From a checkpoint of a small sound classifier: 26041 training examples.
Rows from block 5, named by matrix and row number. Each number is 50 + 12 x the weight over its row's rms, rounded and kept within 0 to 99. All counts start at 0. After the name is the row's rms in percent of the matrix's.
# convs0: reduce pointwise conv (model.blocks.5.convs.0.weight, 224x448x1x1), inputs 112-223
convs0.169 106:49 53 45 51 54 20 64 65 52 25 54 69 46 65 53 54 35 57 54 44 36 49 47 36 42 49 54 59 51 60 39 44 65 68 60 57 65 66 41 50 58 74 70 40 76 36 45 46 50 44 27 51 59 45 40 39 42 69 52 42 35 55 55 52 23 41 45 44 51 58 42 34 53 39 25 47 58 50 46 48 41 49 27 46 61 42 54 34 53 44 38 54 27 32 21 55 68 46 61 42 46 36 56 42 47 45 48 35 17 29 56 32
convs0.170 103:48 58 26 66 53 57 48 69 60 44 55 54 62 38 56 52 55 39 74 44 41 39 68 49 52 46 36 45 46 55 55 34 65 43 53 54 69 63 60 28 68 50 49 43 47 26 52 45 50 49 61 54 64 64 67 37 46 67 59 56 60 45 54 46 43 45 45 55 25 47 55 44 58 44 37 40 54 41 44 53 48 53 45 49 51 38 42 45 41 51 42 37 39 31 35 45 56 37 50 40 45 42 54 31 34 32 43 18 44 30 55 51
convs0.171 100:30 70 36 53 67 40 47 64 57 50 61 75 36 57 67 49 54 67 63 54 64 46 58 47 51 52 59 58 27 54 63 41 49 68 48 44 46 59 44 35 60 59 59 51 66 49 55 27 44 36 68 54 54 51 31 55 21 28 54 48 72 47 56 49 42 56 27 55 66 39 42 55 38 19 52 62 69 43 47 58 56 40 22 36 56 48 62 57 47 42 50 46 48 31 55 63 50 48 51 68 46 25 48 34 56 49 44 50 18 33 44 41
convs0.172 096:52 34 72 58 56 62 62 38 37 49 46 32 51 47 40 40 55 36 39 36 70 54 18 56 51 55 27 54 39 59 56 50 45 42 44 54 45 28 60 45 47 32 59 51 36 39 54 58 67 50 34 36 63 39 69 35 40 38 45 48 63 40 75 45 25 57 28 73 44 38 44 37 45 60 65 47 70 40 29 69 37 68 49 49 62 70 63 60 57 58 52 65 61 65 70 43 36 51 49 40 43 46 35 55 28 50 70 49 58 60 55 67
convs0.173 104:55 46 54 40 50 48 58 70 28 77 44 51 43 37 48 59 66 47 45 45 51 43 53 59 69 50 46 29 44 63 49 49 52 67 33 45 43 58 60 66 44 39 47 40 60 51 54 83 44 22 25 56 70 54 58 40 45 58 64 69 62 50 58 33 30 42 39 66 29 48 58 45 55 61 50 37 49 37 43 69 51 57 31 50 56 74 65 55 41 50 43 49 48 54 56 80 36 45 38 51 51 33 39 48 57 61 40 43 43 45 64 50
convs0.174 104:29 42 38 36 31 73 56 58 33 41 55 41 58 53 58 52 51 50 24 61 38 63 57 63 66 56 58 29 26 56 39 62 46 47 53 53 36 52 46 58 50 47 41 65 51 56 51 40 62 60 53 45 33 63 48 56 72 53 65 48 47 39 34 52 53 56 54 31 26 49 55 47 61 58 38 44 41 35 67 41 77 29 28 52 29 41 42 69 48 68 66 44 64 46 67 45 53 52 39 38 70 58 36 56 51 33 30 42 46 45 44 49
convs0.175 100:42 35 44 32 55 52 67 52 12 48 44 53 54 76 23 43 68 44 61 74 75 41 40 38 42 65 27 29 62 71 58 39 68 42 50 57 60 19 43 52 43 34 49 37 44 56 56 28 38 57 50 37 53 65 72 67 64 55 56 63 52 56 32 45 26 38 61 39 52 70 35 41 43 78 49 34 24 41 46 36 39 66 45 65 48 55 41 45 29 61 37 59 39 67 53 47 61 62 51 37 60 55 39 61 45 42 53 48 55 49 65 64
convs0.176 104:30 56 42 42 24 48 55 32 42 12 47 79 46 59 44 32 45 56 48 25 43 55 60 52 45 57 68 40 38 37 41 42 72 59 45 40 62 60 56 59 30 76 66 40 57 53 48 50 49 62 47 58 30 64 37 36 31 45 53 46 40 38 55 50 53 65 65 42 41 69 56 54 58 34 23 50 46 25 60 39 65 37 50 57 49 33 40 65 52 61 63 52 62 38 59 49 66 34 26 56 68 51 67 43 68 47 31 39 49 51 50 46
convs0.177 097:56 44 66 53 44 40 61 54 48 59 38 53 50 44 46 72 66 38 49 55 68 57 22 71 48 49 31 25 35 49 60 58 39 45 39 60 37 41 60 47 46 37 55 53 33 38 53 51 59 27 30 49 69 34 59 41 43 34 61 59 54 52 61 38 19 62 39 65 32 70 54 14 55 67 59 37 56 56 37 68 61 67 46 40 47 66 57 51 40 50 14 60 48 62 52 69 25 42 49 44 47 43 43 49 18 48 55 56 48 60 57 54
convs0.178 107:36 70 48 64 59 49 40 64 49 43 66 41 62 60 56 40 42 63 72 45 48 26 64 40 64 55 42 49 49 34 59 44 36 66 47 38 52 49 42 20 60 56 63 62 47 43 37 37 34 44 58 50 55 48 41 42 60 39 47 56 66 33 46 36 26 74 30 59 54 31 61 21 47 58 65 76 66 39 43 49 52 57 59 50 15 52 47 68 54 56 63 32 60 30 69 52 55 31 55 58 63 43 41 40 40 49 47 47 57 40 35 22
convs0.179 099:64 33 65 50 47 65 55 47 46 43 37 41 74 50 44 56 70 41 40 48 70 50 41 70 55 53 44 41 41 56 57 47 46 40 36 62 41 45 61 53 41 48 45 54 15 24 64 48 67 46 46 46 51 55 64 38 45 34 51 56 56 30 75 38 40 76 30 79 31 66 43 32 61 84 62 54 53 36 20 72 62 73 54 55 55 76 57 50 42 59 51 59 52 59 67 51 34 47 53 37 54 53 45 55 41 43 65 65 54 47 54 66
convs0.180 102:30 66 43 55 63 44 54 19 51 51 53 40 32 36 61 45 37 54 56 46 52 58 53 15 74 52 61 43 41 51 61 41 52 64 49 71 38 76 44 54 61 54 69 38 35 70 47 50 38 50 74 49 62 49 51 41 47 43 45 35 55 58 23 56 43 46 53 39 56 58 38 35 53 48 39 54 49 48 45 41 50 44 51 34 16 37 48 60 45 53 52 45 53 35 37 66 26 37 42 62 68 49 56 35 56 54 48 46 48 44 64 38
convs0.181 093:55 60 56 44 56 38 24 74 24 44 67 60 68 63 68 59 51 68 66 48 60 37 67 48 42 54 41 56 52 50 54 47 59 62 54 41 71 51 49 40 48 39 41 68 70 61 37 51 25 38 49 58 62 50 37 39 39 41 35 53 43 28 55 44 35 64 06 52 49 59 62 48 63 52 55 62 50 50 57 57 30 46 51 42 43 41 55 63 58 41 52 52 55 42 65 42 52 44 51 53 61 28 58 32 50 68 52 53 23 44 43 33
convs0.182 092:74 64 57 44 30 42 49 54 55 51 51 58 51 54 56 50 48 44 45 40 57 44 57 44 59 42 42 60 56 29 51 50 36 66 51 40 58 29 72 55 39 24 38 59 39 80 45 79 33 66 17 70 55 48 61 25 42 37 37 38 29 53 75 46 56 71 41 59 38 62 57 59 64 34 48 54 48 41 83 69 39 51 47 48 55 54 64 63 43 54 34 57 57 42 58 49 50 43 52 41 48 16 43 46 57 89 53 55 38 49 31 55
convs0.183 096:50 48 51 31 45 37 58 74 32 46 71 42 67 44 46 62 49 57 58 21 69 45 63 51 59 50 35 53 58 48 61 41 44 63 50 62 56 30 65 52 31 35 46 50 27 57 54 51 42 33 46 53 60 62 48 46 36 36 31 49 42 28 62 59 32 54 31 66 52 48 48 26 67 66 52 76 45 53 46 66 39 62 87 42 43 62 53 62 40 52 45 51 49 32 71 53 58 44 55 40 62 34 53 37 48 66 36 27 36 43 31 45
convs0.184 105:67 60 55 54 44 49 54 59 52 34 72 65 54 62 56 64 53 37 48 27 63 42 58 29 51 16 36 49 39 26 58 22 46 50 50 49 61 37 52 53 58 24 48 46 54 73 29 48 47 62 69 77 62 57 52 27 37 36 33 43 51 47 55 51 45 65 42 49 42 53 56 47 43 39 47 45 44 42 89 33 44 64 31 54 60 34 65 71 55 44 43 48 68 46 56 15 45 58 60 51 50 25 51 44 42 68 45 55 49 57 40 40
convs0.185 098:52 46 58 57 51 42 34 59 59 62 52 59 59 55 57 41 46 71 47 50 31 38 57 52 50 65 48 43 66 31 59 47 65 49 31 54 52 42 45 69 53 40 65 72 53 37 40 39 58 57 29 64 43 46 54 71 47 37 63 74 71 43 74 54 57 43 48 55 56 44 40 65 47 53 52 38 68 62 66 43 48 34 49 54 53 40 45 48 49 32 59 31 43 47 47 43 59 41 48 34 45 59 45 35 42 64 46 23 45 45 36 45
convs0.186 089:67 66 53 45 58 44 57 64 54 38 62 75 65 58 46 56 74 60 54 29 58 27 50 39 40 40 36 60 42 33 69 45 51 70 45 58 53 46 63 55 48 45 48 53 66 71 38 79 40 56 56 77 62 37 43 44 16 35 49 29 51 51 65 47 44 54 40 68 52 67 38 43 67 54 50 63 39 31 72 63 44 51 57 48 43 55 64 50 60 55 44 51 52 39 51 39 42 52 57 32 40 33 47 48 46 75 45 47 46 48 35 53
convs0.187 089:51 67 37 52 63 53 63 59 42 51 53 65 34 58 64 55 36 55 40 32 59 43 51 27 61 42 31 57 40 48 51 42 62 69 63 59 74 70 69 54 44 31 51 54 73 65 37 49 33 55 47 65 77 51 42 45 39 44 45 45 59 57 67 47 51 42 30 54 68 59 65 63 51 17 46 47 47 45 66 63 28 42 39 35 42 46 59 71 40 50 42 43 63 35 58 35 50 36 65 48 51 24 54 48 40 79 48 39 26 47 38 44
convs0.188 107:41 39 42 60 37 55 52 44 46 55 45 42 33 37 44 36 27 53 36 42 46 37 52 61 55 45 54 60 56 76 61 54 59 47 61 51 59 68 38 66 38 65 39 56 62 46 50 58 69 43 44 53 50 62 46 45 36 57 41 34 43 46 43 51 41 30 56 46 58 29 51 45 74 51 47 43 50 40 55 33 41 55 36 40 45 48 41 40 44 38 55 43 40 37 40 57 79 50 72 64 40 39 62 37 42 52 39 29 53 37 45 38
convs0.189 096:38 60 55 50 39 57 46 32 55 76 63 44 35 58 57 40 24 56 46 49 46 53 52 28 82 59 65 34 67 47 56 50 48 24 52 51 33 64 62 46 56 44 56 64 48 61 58 41 44 61 47 61 37 71 20 49 52 53 41 35 54 62 32 54 58 68 68 34 39 51 55 57 48 40 47 24 56 49 64 51 68 28 19 48 69 11 51 39 45 59 56 36 57 43 43 68 32 44 49 51 65 43 60 41 60 38 64 55 32 47 59 55
convs0.190 102:46 48 45 58 23 64 43 44 58 58 56 40 51 49 25 38 50 49 49 50 39 40 53 62 48 54 62 57 60 56 56 46 61 50 31 55 56 65 67 68 37 53 54 60 54 38 46 46 64 37 60 60 44 40 24 46 37 57 40 34 40 29 50 64 60 54 57 55 64 63 46 66 55 40 63 45 76 60 42 44 44 53 53 52 57 42 40 47 51 59 57 51 41 23 69 50 57 28 70 62 52 45 53 45 55 58 45 40 32 29 17 24
convs0.191 096:64 68 55 35 39 38 56 58 46 26 58 67 36 49 50 43 57 64 59 46 73 41 56 58 33 42 74 51 44 35 61 70 49 53 63 50 35 32 71 60 51 36 50 55 41 57 52 67 51 38 43 73 42 51 38 44 37 34 18 23 36 37 58 55 54 53 35 56 26 69 49 47 77 49 62 70 52 49 55 57 41 46 50 43 36 48 64 54 47 53 45 55 51 35 61 53 67 35 61 50 48 34 38 55 49 88 53 50 39 43 27 38
convs0.192 099:48 45 51 56 38 66 44 53 51 63 54 44 61 45 31 35 30 59 53 53 52 29 57 62 59 60 48 62 61 53 38 28 63 54 42 62 63 60 62 54 39 65 47 55 55 45 41 48 53 33 72 55 50 47 38 37 36 52 32 42 39 35 51 50 46 62 64 49 63 57 50 58 52 36 60 52 67 48 50 42 30 37 41 60 58 37 50 56 47 71 50 51 54 37 67 50 65 29 74 55 47 42 62 45 51 66 34 36 42 39 23 39
convs0.193 104:57 47 37 56 65 47 59 39 30 52 48 61 42 53 38 45 59 50 47 46 80 67 55 52 52 50 52 52 45 70 43 46 73 64 35 43 68 58 48 55 43 64 28 34 64 30 63 36 58 40 50 42 36 58 41 44 53 50 58 40 51 36 49 56 59 24 39 59 45 82 51 57 53 48 57 63 49 64 52 57 71 76 60 63 67 37 31 35 37 26 33 57 27 43 30 44 38 59 69 38 38 43 59 50 60 43 48 51 40 43 62 23
convs0.194 114:58 37 55 60 55 61 44 42 32 58 48 45 51 20 33 50 57 44 50 66 46 54 35 51 54 67 52 48 38 34 70 54 45 47 39 45 36 59 46 47 31 47 54 55 53 50 51 60 67 42 50 40 31 38 60 93 51 41 44 74 32 50 28 54 52 41 55 37 49 39 42 51 56 55 61 66 47 62 53 39 34 36 55 50 44 50 38 21 51 55 42 43 38 55 44 56 19 37 49 43 47 64 43 44 46 46 48 45 57 48 27 55
convs0.195 113:65 74 60 52 57 43 49 59 67 35 47 71 43 43 69 70 52 56 51 16 55 42 41 49 57 18 33 56 47 40 48 31 52 45 54 47 46 36 42 19 69 21 66 57 69 44 42 49 35 64 47 75 65 47 52 57 34 34 51 59 47 53 53 39 41 56 48 48 47 38 36 25 42 44 49 43 59 35 60 45 47 43 52 49 60 45 57 53 53 31 47 26 52 55 39 28 49 57 44 50 49 51 51 62 13 50 51 45 53 54 49 42
convs0.196 097:43 48 57 56 29 55 43 32 41 60 46 51 36 72 53 42 57 42 57 38 65 40 33 49 34 38 53 24 67 50 35 51 49 54 46 33 42 70 57 51 44 54 50 68 25 57 57 69 50 48 17 63 26 30 47 31 47 48 41 36 42 29 62 72 39 49 46 46 17 51 42 35 54 49 54 40 57 47 79 49 34 44 30 48 38 48 52 67 54 66 45 60 53 34 52 72 36 54 46 54 61 26 51 55 67 56 58 52 54 27 45 59
convs0.197 095:46 42 45 41 61 60 45 50 52 63 73 55 52 54 47 39 58 43 68 21 39 31 56 50 60 53 24 52 57 55 57 47 62 58 44 67 59 60 48 50 40 57 48 57 60 54 10 36 48 54 34 57 53 36 62 47 31 47 32 43 47 47 39 76 34 72 47 30 65 23 38 42 58 26 55 54 55 60 59 51 27 47 52 39 55 40 54 63 41 53 34 43 41 40 52 44 56 49 63 48 51 58 68 45 26 66 62 31 45 36 39 41
convs0.198 094:38 29 33 43 51 43 42 41 44 64 34 57 37 64 46 38 31 60 52 16 60 23 30 69 50 47 35 62 54 65 57 37 58 59 53 56 50 42 57 56 31 43 49 48 26 36 27 25 60 36 42 64 46 33 47 22 48 44 52 38 48 29 55 57 47 50 42 31 41 41 56 35 55 27 49 59 51 45 56 37 39 59 45 57 38 48 54 61 48 52 47 48 47 34 54 58 70 45 79 63 59 37 59 46 52 61 42 47 51 25 39 45