A small sound classifier, trained from scratch: log mel input, held-out accuracy 72%.
Rows from block 6, named by matrix and row number. Rows with one number belong to one channel. Each number is 128 + 24 x the weight over the matrix's rms, rounded and kept within 0 to 255. All counts start at 0. Numbers have three digits each.
# convs1: grouped (4 groups) 3x3 conv (model.blocks.6.convs.1.weight, 224x56x3x3), inputs within the group 12-23, a 3x3 kernel for each
# convs2: expand pointwise conv (model.blocks.6.convs.2.weight, 448x224x1x1, transposed), outputs 90-179
convs1.40:115137112125121130135181137114091082193126147123118121127137143107175105065136092127106111135166129090150108112135113171163128117153148168131115149126109180137141125100118131128123113117146177123155162094106161132135114088166164118080150150135098097132141146110154178144153139142156111111173166174084132132150135102135132109
convs1.41:140170138159159187138135124193150115126146144118102136124139087121134145159131145146131120147108106155177134158125136144141164131137109138111117126142132143092106133143147151117099160159117120146085102143096141101108096155117157119146131143139154129131124141160117142129147136146130139157131092108120148120153111126150162088
convs1.42:143115140098108127134085110120138135141145067112095105156108158131131136120122130158144162132110117110142125124135109134138119124116137129106099144139130147144151164146096144126150127131135118040090108119115186138150126133145136140170113081116127086097114143090117113114100098076158134106138111142109133122146114182111090103
convs1.43:140128141107169142127142095086136116110139115120101125125164167130114109133093146139162119122085127080185136075137104104140111129138089136094112114100124150134127124109118142147094136157085166061079115100134159128081131158134137113179115140141135124105097142125143141111117099095111109150142129159117130135120099139089145133
convs1.44:112129131082131124052115069135108176145137119146093140166125133086139110132168131158133140129126130160123111135094140082161160072117099133142136149130131123136113149143137120131140138103132110110143142130125129163123127117114074129123148142158134099102136167112109105088151159138147142118151132130153103121104139138139158122
convs1.45:122132118097118098092072099125128158150119091101105111154122141150114122136176132170136120158131101177122104128063134092157179072095143149161117145118139118106103172127096138110150153094155142139149143129126141111117136144111124146101116149138120066097129155134102085112126163129126134107132107077165139122136140106116137121
convs1.46:124152144123150136138119083107128128102173122140144129147123124181086145130090106153107160158105135124073082119156142136135098087109142133089111153117109109108118129150152125119144079097160141097138133145098087098032109144158119111135119113100137153145125114126101120120105091105134126112117111104104143122102099126143116118
convs1.47:117168147130110152104070128123118113189120139125137142172161152115114149114158127170149126118128133137141122123156138130140147134135112100094091133139109154148061143137122104129132117119066134089092117152060160130071156140136116085088137125111134119124109137126146129107135071107147135112153121087170163113121125085158146117
convs1.48:107113131100113139073101109114104156120140096128101143169111095103125131109171143151124115128115140150120112137060118093141165094103090127155141152134129113118114128120098117113145140107143131122110154129117132151107138114068082154148149154128120075089152145116105085077141166160143154109128102117166104099117154141138152101
convs1.49:160166126095105086125112102150105120127119107106147159177161101128107087115078102169129129104136131112094132147109076149086116093142121067098138118159163116137175176116091126155157123123132094097128124125151107135182159111142158112120104067122123121115145107104099135135093103133122149148114130151163149119140087125112064140
convs1.50:131119128138149116096129138114130148122142090131122149170079129112128153080122138140100153153103129125122099122083084085137115062122090139117138158136122116122102126110106130110114113124122161090105139131100123125097104107116080140177137147136123101080138144096099134099151120120165132098151115137137094128131111166105126121
convs1.51:156117162106145130074139068108127153133125118154128108155155169140137123100157163135152091141134116166160192114090151095136178094136051113123131114133138141091061117115088123125117151149119151091157115144101123131075099162127142174131105157160123113147128141140091127063099165179132154143150113043134138134153148125123153143
convs1.52:147120133093118115147141104112159162086150103106106122153137142127139108132126153138098163100118111143195169144150086100103073139122094135098125151118149171139145138109080149104098152160115149058099162140113173149141142128130099135146092135117148103116113107148150112127119157133125115163128112129134125125119142130091140112
convs1.53:131168131083124072094105075082076119155107135133111115174145112117109161149196173132126115160154156181149122146145137079118102090093092130112127156134139132094101136136125105125123125108124138131141126130099143115089123132112094134129140154157133130133108127076121060060120118125150166130179101133159124095109133113154176133
convs1.54:122129122108107131083116118113094168144154100122123123153145146126128137111163157144131107120119137158148141127057101086144137103101105142138150148136128139123110137129104110127127139114147133081108148125118142164114106109121077135154141152155109080094140150118109101090143164150158156101154135105124131127100135155129135123
convs1.55:068070083131120109102095131086120144105157124122115112128097104137160096126101103088109142095165135104152138139105088161106110119138140125131127134169174159157164104122121156153140132140138102152129154116156157124172117094088122150107105124141096122113154134076135127146109115104124139145157146153143092113136117076133132144
convs1.56:137123101123120153113114139142070082168124120148128159141131120116144116152142114086085109140152102117132132115096104145142142166139140098077091143145130132111163118080094166118137159134152126085086147138142153156162103117132167125107098082137090089101143157138117109100124095118146144142148124141107108104103092121152138163
convs1.57:167133134148105172167150134138141105151122096082131084153172140117139108139093079145099128092078078094107080118097085142126138089149087131136100120122077128097068126163084107120113129147095100148114134109148111133132129143145091122112133083127142131102077081113086082156150099071116121147069123127129136065095113110128162090
convs1.58:148102098120112126110118161138110075142102133152143124120141107125133139086119108144120131074096141161082107138145145071088152080057075127123105128109142134119130089090119117061131121131117130115135130083125105092125126128136093142084078132104183127126140094141125132143158148141114065155080068078078093048150093121138147148
convs1.59:139099116105115150157127127105112133155155113097116120125153142138155145178117141136145118127129170083116099138153135091153132083100105116156129104137129160151142135127135138134141099144137147157137123133123119105144125138130130133155157110153137104151153099138067084133128149124084144134083082073140109130147130148136141152
convs1.60:137114160114087131107121145082098126147135145154127130149142139125105118086135106097145151150068131102094145104091113127081118113121117086147099121091157136120085111132107154115137098148140115092083096085131132098101122153125151096116124119093127114106163115096147118153133114112142114116127154108126131079117119119093120150
convs1.61:158124123110143125121130128091105109109076110118130121097149163119136104149101081141109127110093131111093114119134077147128148104106124139105093146138105102143120107099095111102126126130115073096121131124135083101126157099161128138099079113115152152109131148097154101125156125113142113149102097151096108090118103133136133111
convs1.62:155161108124129144160118118113108106116135145151135164140129175127135126132127130124121134120129120128124162094129122156114113167129140111137139125151142122127150114135117115132129148106125103116120147116118142148155119115111142106122084068118105105108141139136133116119116131133153131119161109142169110140097141148133133138
convs1.63:142135160120103159103146145125117125123105171106131155122087170150090140130130123129118103128110101153139125119131105124105142136140145140146082122091122167162119135136095128103155134129121110150121145125133142156103138140136093101072098128073115100146141134127160129103129128112136088129115151132128118109129113139129147128
convs1.64:127187152119122120099120099163156125136101113124112130152102126158101097129078117142138119157124096150098039121089102130092122146135130150156074157087146137167096151124073132102141114088093139122090117112121135161097116144071145137133131106104080117155120129124102073149126115128153115129132125140153148125116092128088101141
convs1.65:128120140119128165133131160164139131128121122147120112134142152135131146115126075122127132111077053143181135118076097132100084145136096148138114149139094101133128159128107125090111138101098135126095143094076128135105109125143148130111122087108093135140130157125122126084115084126137119084097138105154149147075075125103093126
convs1.66:118085131094095179071126181115129126110115129150123146147135168117110099148104094119113115150127131112144138108116128174148134128128136130128113146129135152115163110110120161132127146135130091132130149142131104122152150134145121095096125132123142111107172152147106108078096129143148147138122099108136118149109098136154136146
convs1.67:108126127108143107091124132112113082122115116103086130160123074109098117084112157129123150126138124107136125106146137112081106117133114097114129146116129139098102108125114097130112076106129113126124109110111140127100109150127166142135148093087173129102124086158135101114097152134113082096122124118079082123123120116082126107
convs1.68:151172174139133138140143151167113150153114099132114151130131120130149104081127149126134117148125091135116147131125134144129098146145121124132109143096105111114092117108122140121079110120122137115121165142121142137134111180138108104108085154099109144115122127132129085142154150126169131136147162132125125126124111126084085129
convs1.69:150115123135121073136132129143133138145175113090154165140153108118162125109168165109166134112132143089099100126149099074143144133096105078154121084143125097131109144174126098183105112168133127145123122145163140129168166123120088141096112116109178174168098124134082132164114139104079133139147096090127171111097173093107152182
convs1.70:132109117143101087177092140151162120113143133156165163120168140133121157118144119135105134115114099091131101136125123132135132104103079123111132107106122122121119125147119097129096140113115142140138138120139139105097107143112088099135103079128140100151170101104103097155129130127145124139097100104117158126085126110157104131
convs1.71:166096089079124160147122155131149159139170150099116110142105115179122111132153198123152153140116160142131138119131140147081134084080163108141126129167148103094142126153162132126142116102160132174145112135122103101131154132090167164135147139109121119137155134085116190101111145146151116155109127130135139158116169145108130146
convs2.40:114115106144168131116116119132118113166144129162096121111108144128087099076119126127126164105138111099127107092085110119101126084125136115149116111110140165087140132125110148121075169129132128107106147097093149111133151137121144120082138131134145106121087090127125138090
convs2.41:115154103110150114129127146133088072101118107137075142060143111117139132137103132111077123104102108079141132121128094164133142130098116148137125123157149144149138145132131128119118120095065104159133164170105137128094131154092127119075130135157099100111134138109087139124
convs2.42:111129149070133127130108141124108071150163154124042151089102135149123125118124160126155126120119143157126135136138112143161148148114130105128109148114109167109128133141146126110142137137118139138143130150134140132123128113131140146066140133137112160051104104127142095132
convs2.43:131110166132143123113104125105146100161139122139121146112131126147135142117150114174144147147117136141122116162145115142131167141121146110136105140158123139120144132159157138145132116104154142111156130183146169119132148136162125154105143151149131142143103124144140124122
convs2.44:113121130136133102135143116123113078110149127120138127113112116140136117133130105129144119126118131141148140135116048110115153140085117116101104134134108159104114129142125125105145116124146132134110126127085119135125127138155106143111132123143120132064096105111141119069
convs2.45:143141149137149102127146126093143077124152128155093128136117117121129141119134092131113104142093111144118108142107073075109117143102113133111088128142120168148110133148112134145144135150104135147119110108096132154079102159099097099070109117148130109082141115099113127079
convs2.46:139134135103126123102107148081142110135159166141100106154114146161135097167124173145119159092117151107123156150148098130076142173135146126111124141121154160124150158157132130122128161130112132119127174124144183137134099122127115115135153150133125151082100141133105098103
convs2.47:084150131136161088141115154110105134124123131128110140117166144146135142141106132102106106076111136131116136168122094140112138107110126101153100143148124175099109127119153124173117125068098123146110145132116145104111122123131137074111106151152120123134133140115126130092
convs2.48:122122149143142118125166136126143090137167130142111143122114129137119120120121110132116108145121116148138132147126044121128100139073116127110115140153103171122124140150113148126166135119140142158099134124107128156122139133163080139093111148161115117078134127111145134102
convs2.49:158143122105162111125121114136140109166140126123106122143095141129156146135115113125176137085156123166098163129123136123146169143120118118141132136141120211092170146162128131124111132124096086130142178144104167110115111134156118132113161144136144120106112151134118156117
convs2.50:118136169158137143156129121150144085153153159139147144127121131183099122089126150152126143120112135152140122155141093146134155135113157147111107154147111172119124120142115139127166135129144158133120138125098161157150188157193118143106156151165170147103122117133159115107
convs2.51:140125152107132106168136147105130090139135146137147157124136084132136141120108129143099118119075099160141102156127125113127129133127114107068078123152113159125115154151128107161121105123118117118131155136115133111103110160135094095087145103126170131093081132142132155082
convs2.52:114130141086161104137126138139149078168149141159103154094134139151145145080173151172146154145120159133129136141153113140146149152127146118119144141132127148112116163146135166118170129101115136149132115161149151149148166147119116164067146127127138173118122153122170135158
convs2.53:119097124133146107154107132105108099122128120089144159120135110145117115149101114083120122100120138141153148136081079154107163114148117124140107146135125158148103134101139116148110108139134128133104155124097090135125114129152141119119135130146144103112090119127117139084
convs2.54:120120119123136109138137103124141085118150128129114149116105120136128124100149117141124129140103132135152112132140040108126141137084117118084103124151085168118121136139122145132161121120140145139088135124102101140121130129150098141075131136132145128079100107132146129098
convs2.55:131130131095132111116128132128124100144138131122091134140125140143157132114135143145178149141139124162111147129146066144132156158134138126117116141168122140112142115144150167120107147146147106125123116169130130146129138127137115154082174124131135134107126109115159174158
convs2.56:127150184114148135168122134148099128166162144150094144146139132143163164144137193133144136144129125157119168146149132162153128164129169154148131161129121139145132100132158147137130156161138108126131143098154137160133175130139101142116159091146140124135155137134157133168
convs2.57:152170141132155130180092158128141100197133177114137115095171153142163121137145170134146169143134155164155147192161136139134104133111201091127101169139092172112130141157100136141150124169152169169099177113099144151136173149155155145087150123203150114145158128135136168120
convs2.58:095149119101146104142103105096173108145098132099118123094093197136157116142131175137196154109147167106166108085127150140102150137104181116116096147156154132130190106142155133113142155180141138090112159125094141123153175140136147168134221150118146089169119134125170108130
convs2.59:160100123109110114126116120126147114147115113119102105117141100152120135103100127148127166128120121115136102101147118111097123089106150126158102124135113164080143129116122117137154118121169136132100162146090135129143140119148127136069128120122160138138069089119157139054
convs2.60:165121138193160130108147151158174144186144159158140121144153133116112125134118152113138104133131143192130122123138100145147113122159144125136149127111111122146103168139123134151158120109131166092120162094125094178116176094124143128183115129139095138128112155109125139111
convs2.61:137134148145159123178165115165162142194127160126153131129143168137153096143152188151171129137157138137198139123105118125162168138152145139133113146145132133124156173125139135131139121096146164114136171118117135147142195146143134189136156132169109142136145140135209144134
convs2.62:129140124158141126161125133174155122173168172141132105147101132138150122166144163141148137152139101153135169131115081126165134151164134084106141159143124113114131142137099126129142139145093111155122086112149106138140221163119105117070136141141101122087138142110124153159
convs2.63:151139150110194114124159166168163145193188187123158117140051174149137126136156188153163145141164124108165132099132131108168171138132109160131129129142151132080167185102152121113140147102153128127141194138131139126168179153130117154121152108132146136152073154103188147102
convs2.64:119180171129172149097147155136153150199105174158100127131101179175185156110180179151142127202119168143132130120168131138150150177127171132140123154121156167114132172119131113150139138138143151143100178153156165124080146147106169149074124134166135134119137143134149164121
convs2.65:136139130108142108168144127180143143161207179134131125138108129167153172128139168176171198177143155146161125179131113158182121131123152143131173184129137131109130136156135113139159115118156106116108116156142074143130201170123162146055122120145124123143138150163199133172
convs2.66:159137141145158145202180144183150119187184145150162133070119135154148138128151183162167116114149115130152148143136095143139128146149107139139151172180145127146128152119093148105164108124153141130131135123131106173137188135134129104111119130174144131129153156130190152155
convs2.67:151155165123140144153145136159161144156122160129077154134140167161123126130118151135116132160176119148133138096133106147116126134138188149155138136176139187098188136176135137068148106137120101120138147118091153128140198141115161120103147134149118102177116155123150138117
convs2.68:126140182144155120153101171124180110209154187141130128152134223159149068127100139116137149099137087131108119108135130104146143115148133089118139124130139156077163140123140152177108133126097143112136145122076116099119152129123105133119123166139108117142131168147146127133
convs2.69:127100125169132120098113142117137098150117149131127128149157133165113066131095103090114100112112114104142110086128106126068136117110126117172095133132105134128130114099087108123093118119139109139112126076133141113129122139118123146105175120114137126155066103111126116103
convs2.70:130134119094119125160126099118130067184119106112112106097107127114139113129147137125133123153119153156143098130121046160113141139143109136131143115086140133121116135156091098161142112119137082121150151110089129160108157157102158124073147089128111113073078156121164132169
convs2.71:168104125134149127145174155147140133165126165130155137121084109184125129107108159129078109130137108125111076106138119155131109108117152164146130126131143152137118121115119098111156112138112086136146168109120123152185126130130133062076142071160120116164132139086202134111